Weights of a small image inpainting model: 8000 steps.
Rows from block 15, named by matrix and row number. Rows with one number belong to one channel. Each number is 200 + 20 x the weight over the matrix's rms, rounded and kept within 0 to 999. All counts start at 0.
# convs0: first 3x3 conv (model.blocks.15.convs.0.weight, 96x96x3x3), inputs 7-13, a 3x3 kernel for each
# convs1: second 3x3 conv (model.blocks.15.convs.1.weight, 96x96x3x3, transposed), outputs 7-13, a 3x3 kernel for each
convs0.11,193,206,203,122,193,190,158,207,246,221,201,174,188,210,220,191,218,203,190,234,222,182,216,212,192,219,205,208,217,204,205,218,192,183,199,218,184,191,192,219,217,208,211,185,208,187,215,199,189,193,199,195,202,199,181,226,214,195,188,210,215,223,193
convs1.11,194,203,243,236,217,237,194,199,239,182,206,203,207,236,192,224,227,182,205,233,213,221,220,196,176,206,174,212,192,167,217,205,152,176,217,174,198,212,179,188,170,201,196,213,206,195,201,198,175,202,236,181,213,234,224,173,181,216,192,210,215,241,209
convs0.12,206,198,205,185,196,180,189,178,209,191,207,203,201,209,209,186,236,231,221,234,216,177,184,178,189,198,212,220,208,173,201,231,219,187,207,188,191,201,197,176,206,192,192,212,187,169,194,179,169,204,179,182,163,201,177,216,208,189,199,200,190,185,234
convs1.12,174,197,214,205,216,211,190,211,192,178,192,216,173,165,201,207,197,212,171,224,208,187,213,191,204,204,210,214,204,207,160,169,218,213,184,190,208,216,220,196,204,206,178,202,213,185,236,225,234,219,225,219,193,219,177,203,188,196,200,211,198,193,233
convs0.13,203,188,219,178,193,212,163,153,199,203,212,221,215,204,190,207,184,187,225,248,222,218,228,247,193,218,210,250,223,193,265,246,234,241,240,213,193,223,196,191,214,204,177,180,181,177,227,188,189,234,190,189,184,197,175,191,212,180,202,182,150,170,192
convs1.13,199,240,221,191,218,209,202,221,225,189,198,190,213,196,166,156,188,179,215,202,224,180,175,176,161,169,176,211,170,178,177,163,162,190,174,171,221,199,217,204,216,236,217,188,205,193,202,219,192,165,192,216,206,217,206,231,266,217,210,226,166,199,227
convs0.14,199,184,219,163,183,194,163,178,189,190,176,247,204,187,217,211,224,206,238,219,158,225,225,165,192,174,189,211,188,210,213,204,187,191,218,206,186,198,167,183,206,168,226,201,193,198,199,196,197,241,219,180,225,205,194,185,218,246,216,207,205,196,183
convs1.14,228,212,229,201,218,232,195,183,190,202,175,196,167,187,193,148,215,225,211,210,201,224,188,191,209,211,194,213,185,221,229,195,189,185,194,205,207,190,173,238,196,191,211,206,238,189,177,223,200,159,201,201,191,201,229,194,220,183,191,153,191,229,187
convs0.15,209,234,191,216,220,172,179,204,170,203,193,177,216,212,220,202,206,214,205,208,221,201,230,209,199,187,179,238,229,240,215,205,201,225,223,221,192,194,195,201,198,183,227,204,188,197,228,205,223,186,186,211,212,186,207,226,225,221,224,241,212,227,236
convs1.15,179,161,191,185,185,201,185,193,193,200,174,187,212,224,193,195,193,218,178,198,206,180,201,210,195,179,199,225,181,184,190,180,213,213,188,207,216,189,200,191,189,202,206,171,166,213,194,169,224,209,139,204,184,172,190,180,185,184,181,204,183,169,190
convs0.16,201,215,197,211,204,189,209,202,204,180,221,193,194,221,209,207,214,187,218,188,200,195,190,216,232,202,224,222,172,193,209,179,198,211,201,229,202,217,208,221,222,202,195,208,229,188,173,211,227,247,215,236,210,229,197,197,197,194,190,210,202,204,173
convs1.16,192,171,180,210,197,195,178,185,186,194,201,203,185,174,206,201,181,232,203,201,204,174,187,191,181,198,173,178,207,187,188,237,189,206,221,187,165,199,200,192,196,160,177,194,182,165,175,173,177,154,200,183,223,210,236,205,217,192,207,215,222,199,204
convs0.17,218,200,158,202,210,197,240,195,180,214,233,193,168,191,185,195,228,211,199,199,208,170,193,204,183,181,181,197,224,204,202,251,200,197,217,199,213,211,205,183,198,203,188,213,228,215,209,233,211,236,232,195,226,220,200,202,190,170,172,183,187,173,200
convs1.17,209,194,180,202,213,177,231,238,179,174,168,184,195,166,207,228,186,179,171,196,193,190,207,207,217,204,217,204,170,193,186,168,209,193,167,210,197,200,186,181,187,202,203,175,193,206,187,197,189,178,194,189,193,198,217,175,197,195,209,204,204,189,216
convs0.18,199,223,215,200,215,192,198,198,195,191,146,219,213,194,213,211,187,213,185,175,190,173,200,197,175,210,199,219,210,215,225,206,207,209,206,203,193,198,203,250,185,197,179,186,169,198,184,187,164,186,182,182,191,182,199,197,181,187,192,203,190,173,173
convs1.18,198,218,201,180,169,194,181,180,208,154,199,206,200,209,174,164,245,208,211,213,220,191,212,211,198,209,203,210,203,208,188,196,186,168,171,200,207,200,203,209,198,103,202,212,219,205,199,230,235,185,257,201,224,200,229,224,194,221,189,197,215,187,203
convs0.19,240,204,199,220,212,209,245,190,192,185,171,195,214,217,193,180,193,215,198,194,200,203,177,203,211,190,217,182,217,234,209,185,228,203,222,233,211,214,196,212,204,200,221,204,211,192,178,163,201,201,180,203,196,181,180,184,206,173,198,212,194,198,200
convs1.19,212,204,160,191,181,162,195,197,184,181,217,209,230,157,170,206,244,191,187,197,181,223,196,175,191,206,189,131,180,241,167,222,235,139,215,239,202,202,204,243,209,203,197,190,221,191,195,199,225,165,222,253,240,220,195,198,221,142,220,244,200,233,222
convs0.20,224,176,177,218,175,177,227,227,210,174,171,175,186,191,213,195,217,247,225,193,229,217,188,179,208,187,170,201,191,159,203,202,157,193,152,200,204,197,216,221,250,228,218,221,193,216,192,229,199,212,207,241,227,193,186,195,200,197,218,184,196,233,203
convs1.20,196,205,162,210,210,191,200,201,208,162,174,181,185,209,207,186,218,223,184,206,207,208,207,197,177,193,189,196,229,214,233,179,154,249,205,227,205,189,189,156,133,169,215,190,186,216,191,147,180,195,168,188,201,195,200,196,224,222,182,202,184,189,225
convs0.21,190,191,225,201,211,204,235,234,204,188,193,231,183,222,177,201,235,175,182,214,215,172,196,197,188,201,197,186,214,185,206,208,192,175,196,165,205,193,172,212,219,189,179,217,193,189,221,140,195,219,196,193,237,193,204,209,187,220,212,168,220,213,214
convs1.21,172,152,167,200,182,201,205,204,226,227,171,178,201,170,190,195,203,212,183,184,181,186,174,202,182,185,204,222,194,241,194,172,193,196,183,226,213,197,233,210,181,194,223,179,190,224,188,196,193,195,193,247,182,198,202,192,171,193,185,154,195,168,174
convs0.22,207,193,211,213,219,199,174,212,190,191,172,208,202,204,203,205,174,230,247,254,220,218,233,222,210,199,192,178,199,195,180,181,185,194,194,154,197,217,203,187,162,191,219,182,203,203,223,229,215,166,175,208,190,181,210,173,194,209,220,232,234,235,231
convs1.22,209,185,200,191,151,170,207,185,190,173,214,211,171,212,194,188,237,204,212,207,198,187,184,190,174,177,197,239,238,208,191,246,236,212,218,224,219,217,195,201,225,226,188,222,210,240,225,194,230,241,229,188,199,222,158,172,180,167,188,199,195,221,191
convs0.23,182,196,171,201,197,182,207,238,182,207,240,200,218,213,187,204,187,205,196,175,208,212,203,238,190,206,199,207,183,194,227,229,231,222,194,178,207,192,201,194,181,175,191,186,190,233,234,176,202,220,194,223,229,214,196,201,212,203,180,205,215,222,218
convs1.23,215,174,182,200,222,217,215,234,211,189,214,190,230,210,184,172,199,195,183,183,210,175,187,194,189,206,220,196,194,165,185,161,150,206,204,189,199,217,213,223,207,200,197,230,213,174,163,183,205,184,197,201,152,166,183,172,182,176,192,181,194,190,212
convs0.24,197,185,237,235,205,261,221,203,222,223,188,200,192,195,184,214,207,197,201,173,187,204,155,195,226,201,206,224,191,190,191,200,177,206,191,171,207,189,204,179,178,218,178,196,188,216,146,217,213,224,222,226,191,215,226,193,217,228,199,203,188,162,191
convs1.24,226,201,211,174,178,165,177,196,194,177,177,210,162,200,185,219,188,193,179,168,202,205,188,188,239,218,224,221,168,209,242,211,184,242,203,166,196,212,221,203,221,194,170,233,214,184,223,228,168,240,217,167,191,182,200,258,214,208,237,178,215,174,178
convs0.25,182,189,186,178,196,220,175,187,186,188,166,159,182,190,162,214,202,166,221,179,204,247,188,202,241,165,178,174,195,173,203,180,156,217,218,175,214,193,206,205,186,196,196,191,208,197,144,191,227,205,240,164,187,195,220,174,176,185,145,171,187,171,183
convs1.25,211,224,230,197,200,201,220,227,234,230,202,186,200,193,218,231,223,216,223,214,190,216,214,194,211,227,194,257,189,178,253,219,215,202,185,210,218,199,206,236,217,189,223,211,183,190,198,234,165,195,174,195,243,207,196,220,226,224,279,223,197,234,167
convs0.26,197,169,207,187,148,192,221,206,201,200,169,205,202,201,188,220,188,199,233,221,215,201,201,217,192,184,196,200,180,182,183,182,206,202,177,211,198,204,177,182,205,215,221,192,199,192,232,208,192,183,194,194,206,205,200,192,211,195,191,226,156,193,211
convs1.26,192,207,242,212,210,212,220,211,195,222,211,195,197,195,210,221,225,211,212,219,239,218,205,201,217,214,192,185,207,175,207,183,197,230,202,210,184,208,196,191,199,203,226,206,216,182,211,228,189,188,200,168,148,237,195,225,246,179,209,224,176,207,223
convs0.27,196,160,184,197,177,162,225,232,188,177,190,209,187,191,172,147,196,201,181,163,154,266,193,214,175,214,172,188,183,203,165,187,176,206,214,197,205,228,232,196,232,230,206,207,196,230,218,218,239,223,227,211,238,223,217,186,174,195,203,201,180,206,220
convs1.27,193,169,163,227,205,168,213,237,203,185,218,208,240,186,179,211,185,195,188,212,220,162,201,223,220,216,200,200,212,229,177,212,196,194,186,205,204,183,185,165,141,178,196,165,179,213,202,195,176,214,172,210,202,166,195,195,196,196,190,207,189,197,190
convs0.28,203,246,194,189,224,186,186,211,220,188,239,218,145,191,176,196,184,214,188,167,206,208,199,197,174,185,185,205,241,239,222,263,230,226,224,233,184,200,178,212,251,200,223,187,233,187,181,183,215,221,179,208,212,195,207,191,206,216,211,201,200,208,225
convs1.28,168,173,200,209,185,201,212,194,198,187,209,215,204,195,234,169,159,194,181,207,221,178,199,196,182,223,210,188,188,179,169,125,177,158,170,202,165,224,180,204,161,188,202,192,209,208,187,200,205,184,184,203,212,223,207,213,198,218,208,164,180,180,201
convs0.29,191,211,189,178,232,197,200,239,215,220,244,225,182,187,165,203,207,190,225,218,199,208,222,233,232,225,220,162,199,208,183,232,229,199,225,224,210,185,173,182,208,156,180,192,201,193,195,233,178,202,203,214,221,208,204,231,220,233,205,185,219,202,186
convs1.29,201,168,168,201,198,186,231,192,189,204,165,213,269,218,232,203,204,177,206,166,158,183,154,195,204,175,172,196,194,198,203,206,213,191,199,224,211,230,227,211,155,214,209,163,212,188,199,197,203,227,200,209,232,203,223,184,208,189,206,190,212,211,200
convs0.30,192,211,214,207,178,188,211,174,199,214,219,168,206,221,189,201,203,176,205,179,192,187,179,202,192,183,216,195,179,210,202,209,192,229,203,187,202,203,179,189,213,218,202,226,215,193,217,216,206,219,208,181,203,192,205,176,199,217,194,196,229,196,215
convs1.30,214,197,208,186,183,194,209,176,239,210,222,192,224,162,190,177,173,210,164,173,205,180,194,209,187,194,195,216,211,199,211,178,207,204,203,190,204,167,195,187,182,178,218,180,174,199,207,219,201,158,184,200,203,176,189,197,173,202,177,170,206,178,190
convs0.31,187,211,183,161,232,224,148,185,169,191,193,195,203,215,198,187,199,191,190,186,197,204,197,189,198,225,193,198,201,197,186,199,220,182,202,213,221,199,211,225,236,234,224,219,202,205,219,183,203,200,177,222,207,210,196,198,205,188,196,204,195,216,217
convs1.31,206,217,242,189,194,236,197,195,243,185,179,201,199,156,202,155,183,209,197,198,183,190,207,180,209,217,204,177,143,213,196,215,209,237,192,211,212,202,190,164,164,171,217,198,205,192,173,163,204,210,217,214,180,195,188,176,184,183,211,221,192,214,191
convs0.32,229,225,215,187,206,193,190,181,202,188,164,196,209,192,219,212,197,208,205,214,244,192,208,197,221,214,178,174,193,192,195,200,221,194,190,203,183,203,198,196,191,213,204,216,212,194,226,213,210,240,235,212,220,209,171,186,183,195,191,206,186,176,185
convs1.32,200,163,177,193,206,206,204,203,185,189,188,203,171,186,196,245,228,195,178,216,198,174,181,166,224,188,183,193,222,222,216,224,204,197,215,225,222,190,213,237,216,250,209,197,235,200,219,191,198,209,207,202,206,213,257,226,225,170,186,194,187,185,194
convs0.33,182,186,167,221,193,236,206,200,220,195,184,205,220,243,212,213,160,202,191,202,194,187,211,183,223,212,230,225,220,197,226,177,210,196,189,202,207,197,192,161,166,191,214,193,192,197,188,195,170,219,186,182,211,201,212,227,199,176,185,202,166,182,201
convs1.33,225,175,193,184,182,191,199,204,218,184,240,193,172,164,166,184,212,197,217,176,187,206,202,202,200,184,179,201,210,184,186,211,180,198,191,189,203,220,189,200,245,229,190,202,206,209,176,233,206,186,229,235,229,213,192,219,242,211,230,222,218,157,187
convs0.34,202,219,191,186,194,204,214,222,187,220,205,244,187,202,226,196,203,216,193,232,221,220,206,199,226,241,216,199,203,159,194,206,152,210,215,180,167,211,223,194,199,211,171,201,197,204,231,196,208,255,214,219,241,222,192,188,177,212,208,230,185,191,209
convs1.34,195,209,213,214,189,235,204,183,225,203,178,195,195,188,205,143,196,192,199,183,196,196,193,186,202,197,218,223,167,198,255,166,215,232,188,175,193,202,235,190,195,260,177,198,245,185,156,194,188,149,172,205,162,215,204,187,197,159,200,185,237,224,189
convs0.35,215,228,225,203,226,224,205,209,230,190,182,215,201,209,171,198,217,188,193,209,195,190,187,204,199,156,199,170,170,184,175,183,164,181,195,196,198,188,207,222,198,208,180,184,195,181,216,196,206,196,209,179,197,200,189,197,193,205,202,188,207,170,189
convs1.35,177,218,184,182,169,218,179,177,168,226,179,177,233,177,215,173,214,206,220,232,202,203,220,189,210,209,213,205,197,208,231,199,223,214,202,220,215,228,233,191,205,195,207,225,192,189,188,227,184,188,206,226,217,202,203,231,196,217,187,192,195,201,193
convs0.36,225,253,182,187,237,174,149,194,167,218,214,179,234,215,215,241,222,224,204,221,205,207,189,209,206,173,200,185,204,191,197,214,215,179,219,206,218,213,222,193,172,197,194,186,194,206,200,229,172,216,212,191,194,192,201,195,172,211,198,192,209,185,200
convs1.36,199,210,216,210,181,185,195,191,165,185,201,198,176,197,184,196,212,222,227,224,210,220,214,200,206,206,157,211,213,205,206,212,210,197,239,227,188,206,191,191,204,200,175,185,188,216,193,156,213,199,165,224,202,193,199,205,232,191,160,183,170,167,191
convs0.37,186,207,219,208,211,195,166,219,223,205,202,239,187,203,237,183,216,208,208,215,169,228,201,206,201,214,194,208,201,196,185,217,211,162,186,172,217,198,181,204,216,190,199,215,140,225,210,205,213,218,214,198,209,213,197,196,176,219,199,198,222,196,195
convs1.37,174,187,182,178,171,170,181,210,200,216,190,226,204,213,213,205,205,190,220,187,190,216,192,221,210,197,208,223,223,220,193,185,203,199,184,195,220,167,206,221,168,212,196,196,179,181,207,191,204,182,192,192,170,195,190,221,203,168,181,166,207,196,175
convs0.38,194,208,232,184,229,216,210,236,221,212,184,149,200,174,163,214,215,188,188,229,196,197,219,214,184,211,213,210,203,190,179,213,208,206,216,193,213,216,206,205,178,190,205,174,189,198,184,167,185,217,177,204,218,185,204,204,193,201,151,163,192,190,190
convs1.38,209,188,194,193,194,189,208,216,217,163,190,178,224,211,188,232,223,207,181,182,206,187,194,208,171,191,196,201,183,213,191,161,210,193,177,210,229,221,174,243,220,184,198,191,214,223,195,222,231,176,230,218,220,217,234,211,227,266,250,203,203,198,227
convs0.39,187,196,165,217,215,157,200,161,126,202,208,193,204,213,225,200,183,223,194,179,155,183,175,184,199,201,206,155,182,196,188,207,200,214,234,237,202,188,215,221,190,184,234,193,240,215,190,192,214,188,194,216,207,203,192,217,200,222,206,199,211,221,234
convs1.39,226,205,195,202,202,203,226,203,201,199,201,180,208,169,176,177,177,199,179,181,204,179,191,214,221,211,216,163,143,223,183,153,207,178,182,227,197,204,195,197,212,170,196,172,169,210,195,174,209,204,197,198,195,189,173,151,150,189,147,172,189,189,180
convs0.40,184,201,167,205,205,207,171,169,173,216,223,212,215,207,201,208,200,215,204,210,200,252,205,195,229,224,167,212,221,225,213,216,199,193,199,201,230,209,171,236,224,193,239,190,175,204,189,218,194,199,207,211,194,175,214,177,172,219,169,191,215,198,167
convs1.40,232,199,198,213,179,177,203,189,238,201,179,195,187,166,200,168,198,226,190,199,191,187,183,177,202,197,211,191,208,181,206,188,186,173,195,192,211,216,201,219,203,196,212,190,197,218,221,198,204,232,211,188,176,189,232,229,201,192,234,196,215,207,195
convs0.41,229,246,246,181,201,222,222,240,218,205,197,203,222,185,201,220,198,217,125,160,180,178,192,213,193,190,197,184,210,197,225,199,226,214,193,213,182,196,195,175,195,205,194,196,218,197,204,215,214,204,225,187,186,179,138,185,208,191,208,208,213,211,230
convs1.41,172,169,201,181,187,211,182,197,174,201,185,180,230,205,194,193,205,210,191,198,201,192,208,202,225,200,220,179,189,199,160,205,192,164,236,226,206,199,218,178,191,188,216,193,217,195,185,224,219,205,153,154,181,196,181,193,196,216,180,228,196,199,238
convs0.42,187,169,188,189,192,188,216,223,214,234,239,207,224,218,185,191,196,179,187,209,189,225,203,193,204,179,225,211,205,227,184,210,195,187,212,193,172,199,200,191,196,188,214,218,207,196,197,201,205,229,197,212,206,221,201,219,234,211,184,223,219,234,212
convs1.42,221,232,183,220,209,203,205,205,200,201,185,220,245,170,184,160,189,200,174,209,205,206,195,193,205,230,187,190,179,192,218,197,211,216,222,183,200,212,195,178,193,219,209,197,182,195,233,201,189,208,215,248,215,232,166,180,155,168,172,220,160,161,181
convs0.43,186,236,224,209,209,209,218,232,239,218,212,203,205,196,195,179,185,191,249,209,237,216,198,207,202,191,203,220,211,198,193,195,199,204,208,199,173,189,190,195,181,199,214,223,197,214,205,208,206,184,187,213,217,229,208,206,163,212,171,203,185,193,179
convs1.43,194,203,198,203,219,184,196,219,203,200,213,201,204,202,199,173,196,216,180,207,211,184,206,215,185,207,192,220,202,209,199,189,202,218,194,189,180,212,201,182,200,223,185,198,199,210,185,214,217,177,216,193,189,168,190,179,209,177,203,190,205,221,191
convs0.44,213,217,207,235,208,210,224,207,204,156,148,174,175,152,182,198,199,224,230,189,207,202,190,199,221,185,169,170,154,170,215,194,193,208,194,198,200,204,231,171,184,201,219,182,221,217,230,230,213,206,221,228,220,208,163,172,172,167,194,203,173,201,182
convs1.44,183,176,163,193,179,158,212,196,177,202,149,194,189,179,208,178,178,228,184,213,232,226,225,221,218,188,197,211,224,183,198,198,199,180,227,198,206,189,204,210,189,216,174,182,202,196,172,187,217,178,160,188,186,202,219,230,192,197,212,208,188,214,228
convs0.45,222,213,238,265,217,249,232,214,196,224,235,203,190,208,216,226,194,181,190,196,180,200,204,167,183,183,186,156,201,206,195,224,197,183,195,213,218,229,203,257,256,221,207,222,195,211,216,227,206,217,225,192,231,225,182,193,207,187,185,228,183,200,217
convs1.45,190,190,212,176,183,159,181,202,196,220,207,182,179,176,205,185,179,196,222,233,215,224,207,208,198,208,204,189,206,210,202,147,201,207,216,234,228,188,223,164,137,163,188,181,208,160,150,213,171,184,171,161,180,186,192,211,221,168,191,221,186,190,211
convs0.46,196,209,228,221,202,218,216,182,172,192,225,226,189,174,196,206,203,207,190,248,212,226,268,234,241,204,196,200,206,206,190,213,174,194,191,188,219,189,188,203,190,191,219,225,206,209,212,199,224,204,205,198,208,192,189,167,167,203,200,150,209,189,181
convs1.46,188,193,183,173,221,209,193,201,220,193,171,197,202,211,219,194,228,186,176,198,218,168,164,190,196,200,196,218,213,227,222,184,206,196,190,201,204,188,212,212,196,167,208,192,179,211,204,182,218,169,178,206,171,195,229,179,201,207,195,180,218,230,200
convs0.47,212,189,194,207,219,210,214,220,217,174,198,164,178,208,190,209,214,219,201,229,209,179,206,197,201,201,209,176,173,184,168,177,196,194,197,186,168,132,175,198,159,182,214,180,211,232,229,251,199,202,243,208,204,207,216,215,166,198,194,189,211,226,218
convs1.47,167,172,163,206,180,175,209,185,199,197,218,199,179,202,198,176,219,211,208,203,226,194,210,223,189,165,194,207,195,171,205,202,191,223,210,201,196,193,205,224,225,214,173,216,206,199,198,203,195,220,190,167,212,188,206,191,217,202,196,203,209,219,202
convs0.48,216,191,204,206,176,197,202,170,174,176,192,215,194,183,191,157,167,193,242,225,206,222,236,197,225,209,198,197,183,187,200,206,216,209,210,201,203,194,229,238,209,245,203,193,214,203,229,195,164,216,192,197,219,214,216,210,220,215,200,210,192,217,208
convs1.48,204,208,218,220,228,191,217,211,193,203,201,233,217,209,220,165,187,215,195,189,195,215,196,177,179,182,187,198,169,181,188,154,180,200,197,203,180,203,193,168,199,185,185,202,205,190,186,205,197,185,212,201,175,213,190,192,198,177,193,180,163,192,160
convs0.49,205,199,181,207,189,188,210,192,193,217,188,177,216,204,186,197,196,177,196,182,214,166,170,191,178,182,205,208,228,203,204,203,174,194,210,193,198,184,212,201,189,218,217,233,231,205,188,184,190,184,178,179,179,177,194,190,186,182,186,178,215,213,204
convs1.49,219,196,203,211,202,190,216,230,202,215,205,199,177,213,194,197,197,201,197,179,219,202,180,214,193,190,194,205,198,220,209,197,166,193,191,180,164,175,197,169,158,172,199,182,182,188,215,229,206,220,213,198,193,187,210,204,175,200,206,221,196,217,207
convs0.50,194,223,240,211,215,229,185,229,208,203,168,165,179,179,209,200,184,211,210,167,203,151,196,184,196,218,196,215,188,227,201,234,213,186,214,214,224,185,206,222,164,173,216,194,226,191,182,205,183,174,200,243,188,183,212,215,208,227,208,207,210,245,235
convs1.50,205,148,177,171,190,206,147,163,202,198,214,195,158,202,217,244,230,223,198,211,201,224,208,220,213,225,223,210,214,206,179,180,204,172,194,187,157,213,197,229,237,182,185,192,172,205,214,156,198,212,205,195,204,185,149,158,189,161,197,164,207,192,219
convs0.51,187,214,196,186,202,194,190,205,218,223,201,185,208,158,201,246,199,197,202,234,211,166,222,199,201,195,177,181,189,207,192,157,208,163,157,179,226,208,199,209,199,205,235,234,221,182,184,202,185,166,192,189,156,171,188,193,210,194,176,200,192,179,194
convs1.51,186,175,200,200,204,218,193,193,225,170,202,167,169,241,192,162,199,205,181,213,217,200,192,216,202,199,220,220,252,215,210,204,200,212,201,203,157,169,171,185,180,189,223,182,196,220,222,211,216,238,216,183,193,204,213,228,203,217,209,193,207,225,225
convs0.52,196,175,205,223,217,204,241,213,211,183,219,202,177,175,208,223,216,209,161,235,234,203,241,236,200,216,247,166,192,202,160,176,209,205,190,205,224,212,181,194,201,189,185,183,176,212,208,198,227,223,213,200,209,200,201,211,225,188,218,214,193,204,194
convs1.52,234,170,186,199,164,182,196,219,175,181,218,205,183,201,209,224,289,169,219,202,211,186,208,212,184,199,180,184,202,216,206,216,220,222,219,199,185,210,211,190,186,180,192,197,197,174,174,196,138,204,179,182,192,191,226,189,215,172,201,199,205,195,184
convs0.53,207,219,222,202,224,225,167,208,184,224,208,178,255,215,224,200,216,213,162,190,177,229,189,195,218,242,237,216,219,188,208,209,205,182,198,200,196,196,196,204,186,200,168,197,196,184,199,186,201,176,209,218,212,209,200,192,213,217,187,215,210,179,203
convs1.53,200,175,234,175,191,213,183,166,207,206,202,210,190,223,177,218,201,194,173,168,168,189,181,201,195,190,198,215,217,202,215,190,209,215,187,201,196,231,219,225,211,179,212,208,209,207,197,225,210,233,199,204,195,203,201,191,182,182,196,182,184,217,203
convs0.54,184,158,173,208,183,165,156,146,177,203,220,223,167,195,205,185,206,201,221,197,183,201,183,195,208,196,193,196,199,175,220,193,195,193,203,173,198,190,209,233,199,186,206,212,204,191,210,238,199,145,186,208,238,205,199,208,194,192,192,196,213,227,211
convs1.54,217,227,222,200,209,181,213,211,184,208,187,234,225,210,227,193,170,213,215,182,212,222,195,207,218,178,189,238,178,212,218,185,181,230,186,195,204,178,207,209,202,185,204,219,221,205,158,187,225,276,167,184,186,208,203,182,182,246,232,208,237,238,193
convs0.55,178,186,202,205,217,224,188,202,206,208,169,184,216,211,235,185,218,200,227,215,212,232,216,208,232,218,224,248,208,176,222,180,191,201,145,182,196,216,215,220,203,211,220,203,195,192,214,172,157,176,204,215,233,207,219,216,220,238,187,206,197,189,191
convs1.55,182,209,244,161,162,192,208,190,236,209,176,219,161,194,183,192,183,201,218,199,196,211,201,208,187,219,200,216,230,208,208,220,188,204,196,174,193,210,187,194,198,214,202,193,191,215,187,193,198,200,244,220,187,199,208,225,203,196,205,148,189,201,204
convs0.56,218,235,210,223,230,224,234,217,229,175,160,207,184,197,211,203,222,197,169,184,215,208,223,210,212,221,205,190,200,189,209,202,210,184,208,210,244,246,230,195,227,185,182,192,188,228,193,210,266,254,178,223,231,199,201,162,195,197,172,185,217,221,200
convs1.56,155,162,172,170,167,193,200,152,198,186,194,203,192,212,211,200,217,206,190,178,185,176,182,195,181,170,190,202,182,227,198,171,200,205,193,219,221,176,213,217,158,232,204,162,183,188,183,200,232,167,164,196,197,187,205,185,175,202,236,195,214,233,221
convs0.57,230,206,212,231,199,184,185,181,175,208,181,184,192,178,184,199,201,217,235,211,205,187,163,166,174,205,194,184,195,218,187,190,206,213,179,210,228,194,191,233,204,211,239,221,210,227,224,221,220,213,226,220,208,250,191,184,182,165,192,199,195,204,200
convs1.57,229,215,205,202,177,188,171,186,200,196,195,195,202,236,216,175,184,197,194,179,211,195,215,211,180,222,220,188,186,183,203,198,193,184,223,204,191,187,175,203,184,181,199,216,182,179,203,157,182,194,172,203,200,166,191,186,189,199,197,205,211,210,213
convs0.58,182,161,180,200,212,211,161,183,179,199,195,169,242,235,208,194,144,219,221,217,242,203,206,235,219,199,221,186,223,205,210,217,209,167,198,206,221,229,217,224,205,204,193,199,215,212,188,208,201,180,181,200,189,187,175,231,161,219,261,186,214,237,204
convs1.58,197,206,230,222,215,195,219,250,210,182,267,217,180,174,183,239,192,201,202,218,203,196,204,208,205,177,174,190,216,231,187,145,186,191,171,197,186,193,212,166,176,176,196,214,213,216,207,215,219,234,201,167,190,200,174,178,218,217,171,172,214,175,218
convs0.59,169,211,197,200,205,203,164,166,152,210,199,197,201,229,225,192,203,206,196,205,196,196,194,173,216,209,193,202,176,195,215,215,185,216,198,209,139,153,189,173,188,208,216,203,216,177,197,208,187,238,198,192,227,235,190,199,186,167,205,193,180,207,252
convs1.59,181,200,204,174,188,196,193,176,191,216,207,198,167,170,218,223,205,183,209,176,203,216,202,208,180,188,186,194,206,177,189,194,191,184,204,199,193,207,192,207,230,216,203,217,241,217,193,232,187,222,213,165,187,217,187,182,234,207,209,222,180,187,203
convs0.60,180,136,214,155,168,179,142,135,175,223,212,180,234,235,189,211,207,180,172,196,198,230,225,206,199,189,183,191,202,184,194,205,195,194,187,196,186,220,203,202,205,194,189,174,176,218,195,181,190,213,205,216,201,201,151,167,172,173,159,198,164,170,206
convs1.60,210,246,199,205,241,174,194,196,193,192,176,191,201,179,186,197,200,192,157,174,174,185,201,177,199,203,186,218,228,216,228,192,196,198,193,207,209,212,219,192,190,206,188,197,201,202,200,197,206,158,168,225,197,185,207,197,197,192,184,201,195,205,194
convs0.61,192,212,218,190,190,206,186,204,188,190,202,213,194,197,184,208,203,194,197,210,209,232,207,213,214,217,221,204,199,191,192,177,184,212,196,182,166,197,173,194,179,175,150,183,169,230,199,203,225,190,195,234,193,209,212,222,204,196,209,210,221,211,227
convs1.61,185,181,238,195,226,180,199,196,206,164,204,187,213,245,220,265,205,187,212,228,210,199,193,175,193,178,173,225,213,197,248,214,193,210,197,204,232,216,224,233,189,200,244,219,206,201,198,157,222,216,171,193,203,218,199,209,177,177,204,193,204,202,172
convs0.62,243,204,193,242,206,198,198,173,172,192,198,189,228,197,198,225,223,201,214,230,228,205,198,190,209,190,204,215,211,197,198,211,191,191,211,208,181,225,196,171,178,190,147,181,183,210,200,181,221,202,194,191,214,191,176,177,181,201,200,184,197,178,193
convs1.62,199,199,181,198,187,158,228,186,170,191,162,183,192,196,194,210,216,176,216,220,234,204,206,218,197,205,208,182,210,191,207,188,197,194,178,193,209,196,200,202,175,198,185,192,184,203,199,188,198,181,166,208,196,185,195,172,189,186,189,211,235,231,194
convs0.63,197,206,217,193,199,238,220,195,220,190,211,189,227,189,204,205,201,226,212,207,238,182,188,234,176,184,221,196,210,193,184,211,199,169,171,210,213,216,217,190,216,215,248,212,231,189,210,197,205,206,200,194,220,179,187,179,202,181,183,185,163,193,188
convs1.63,203,193,211,218,187,189,197,199,196,190,200,222,213,179,190,225,187,198,187,176,211,167,177,215,203,201,203,181,214,206,177,196,202,192,187,208,200,212,174,195,205,187,203,194,178,207,198,168,209,186,190,197,191,185,193,190,218,195,173,172,207,198,218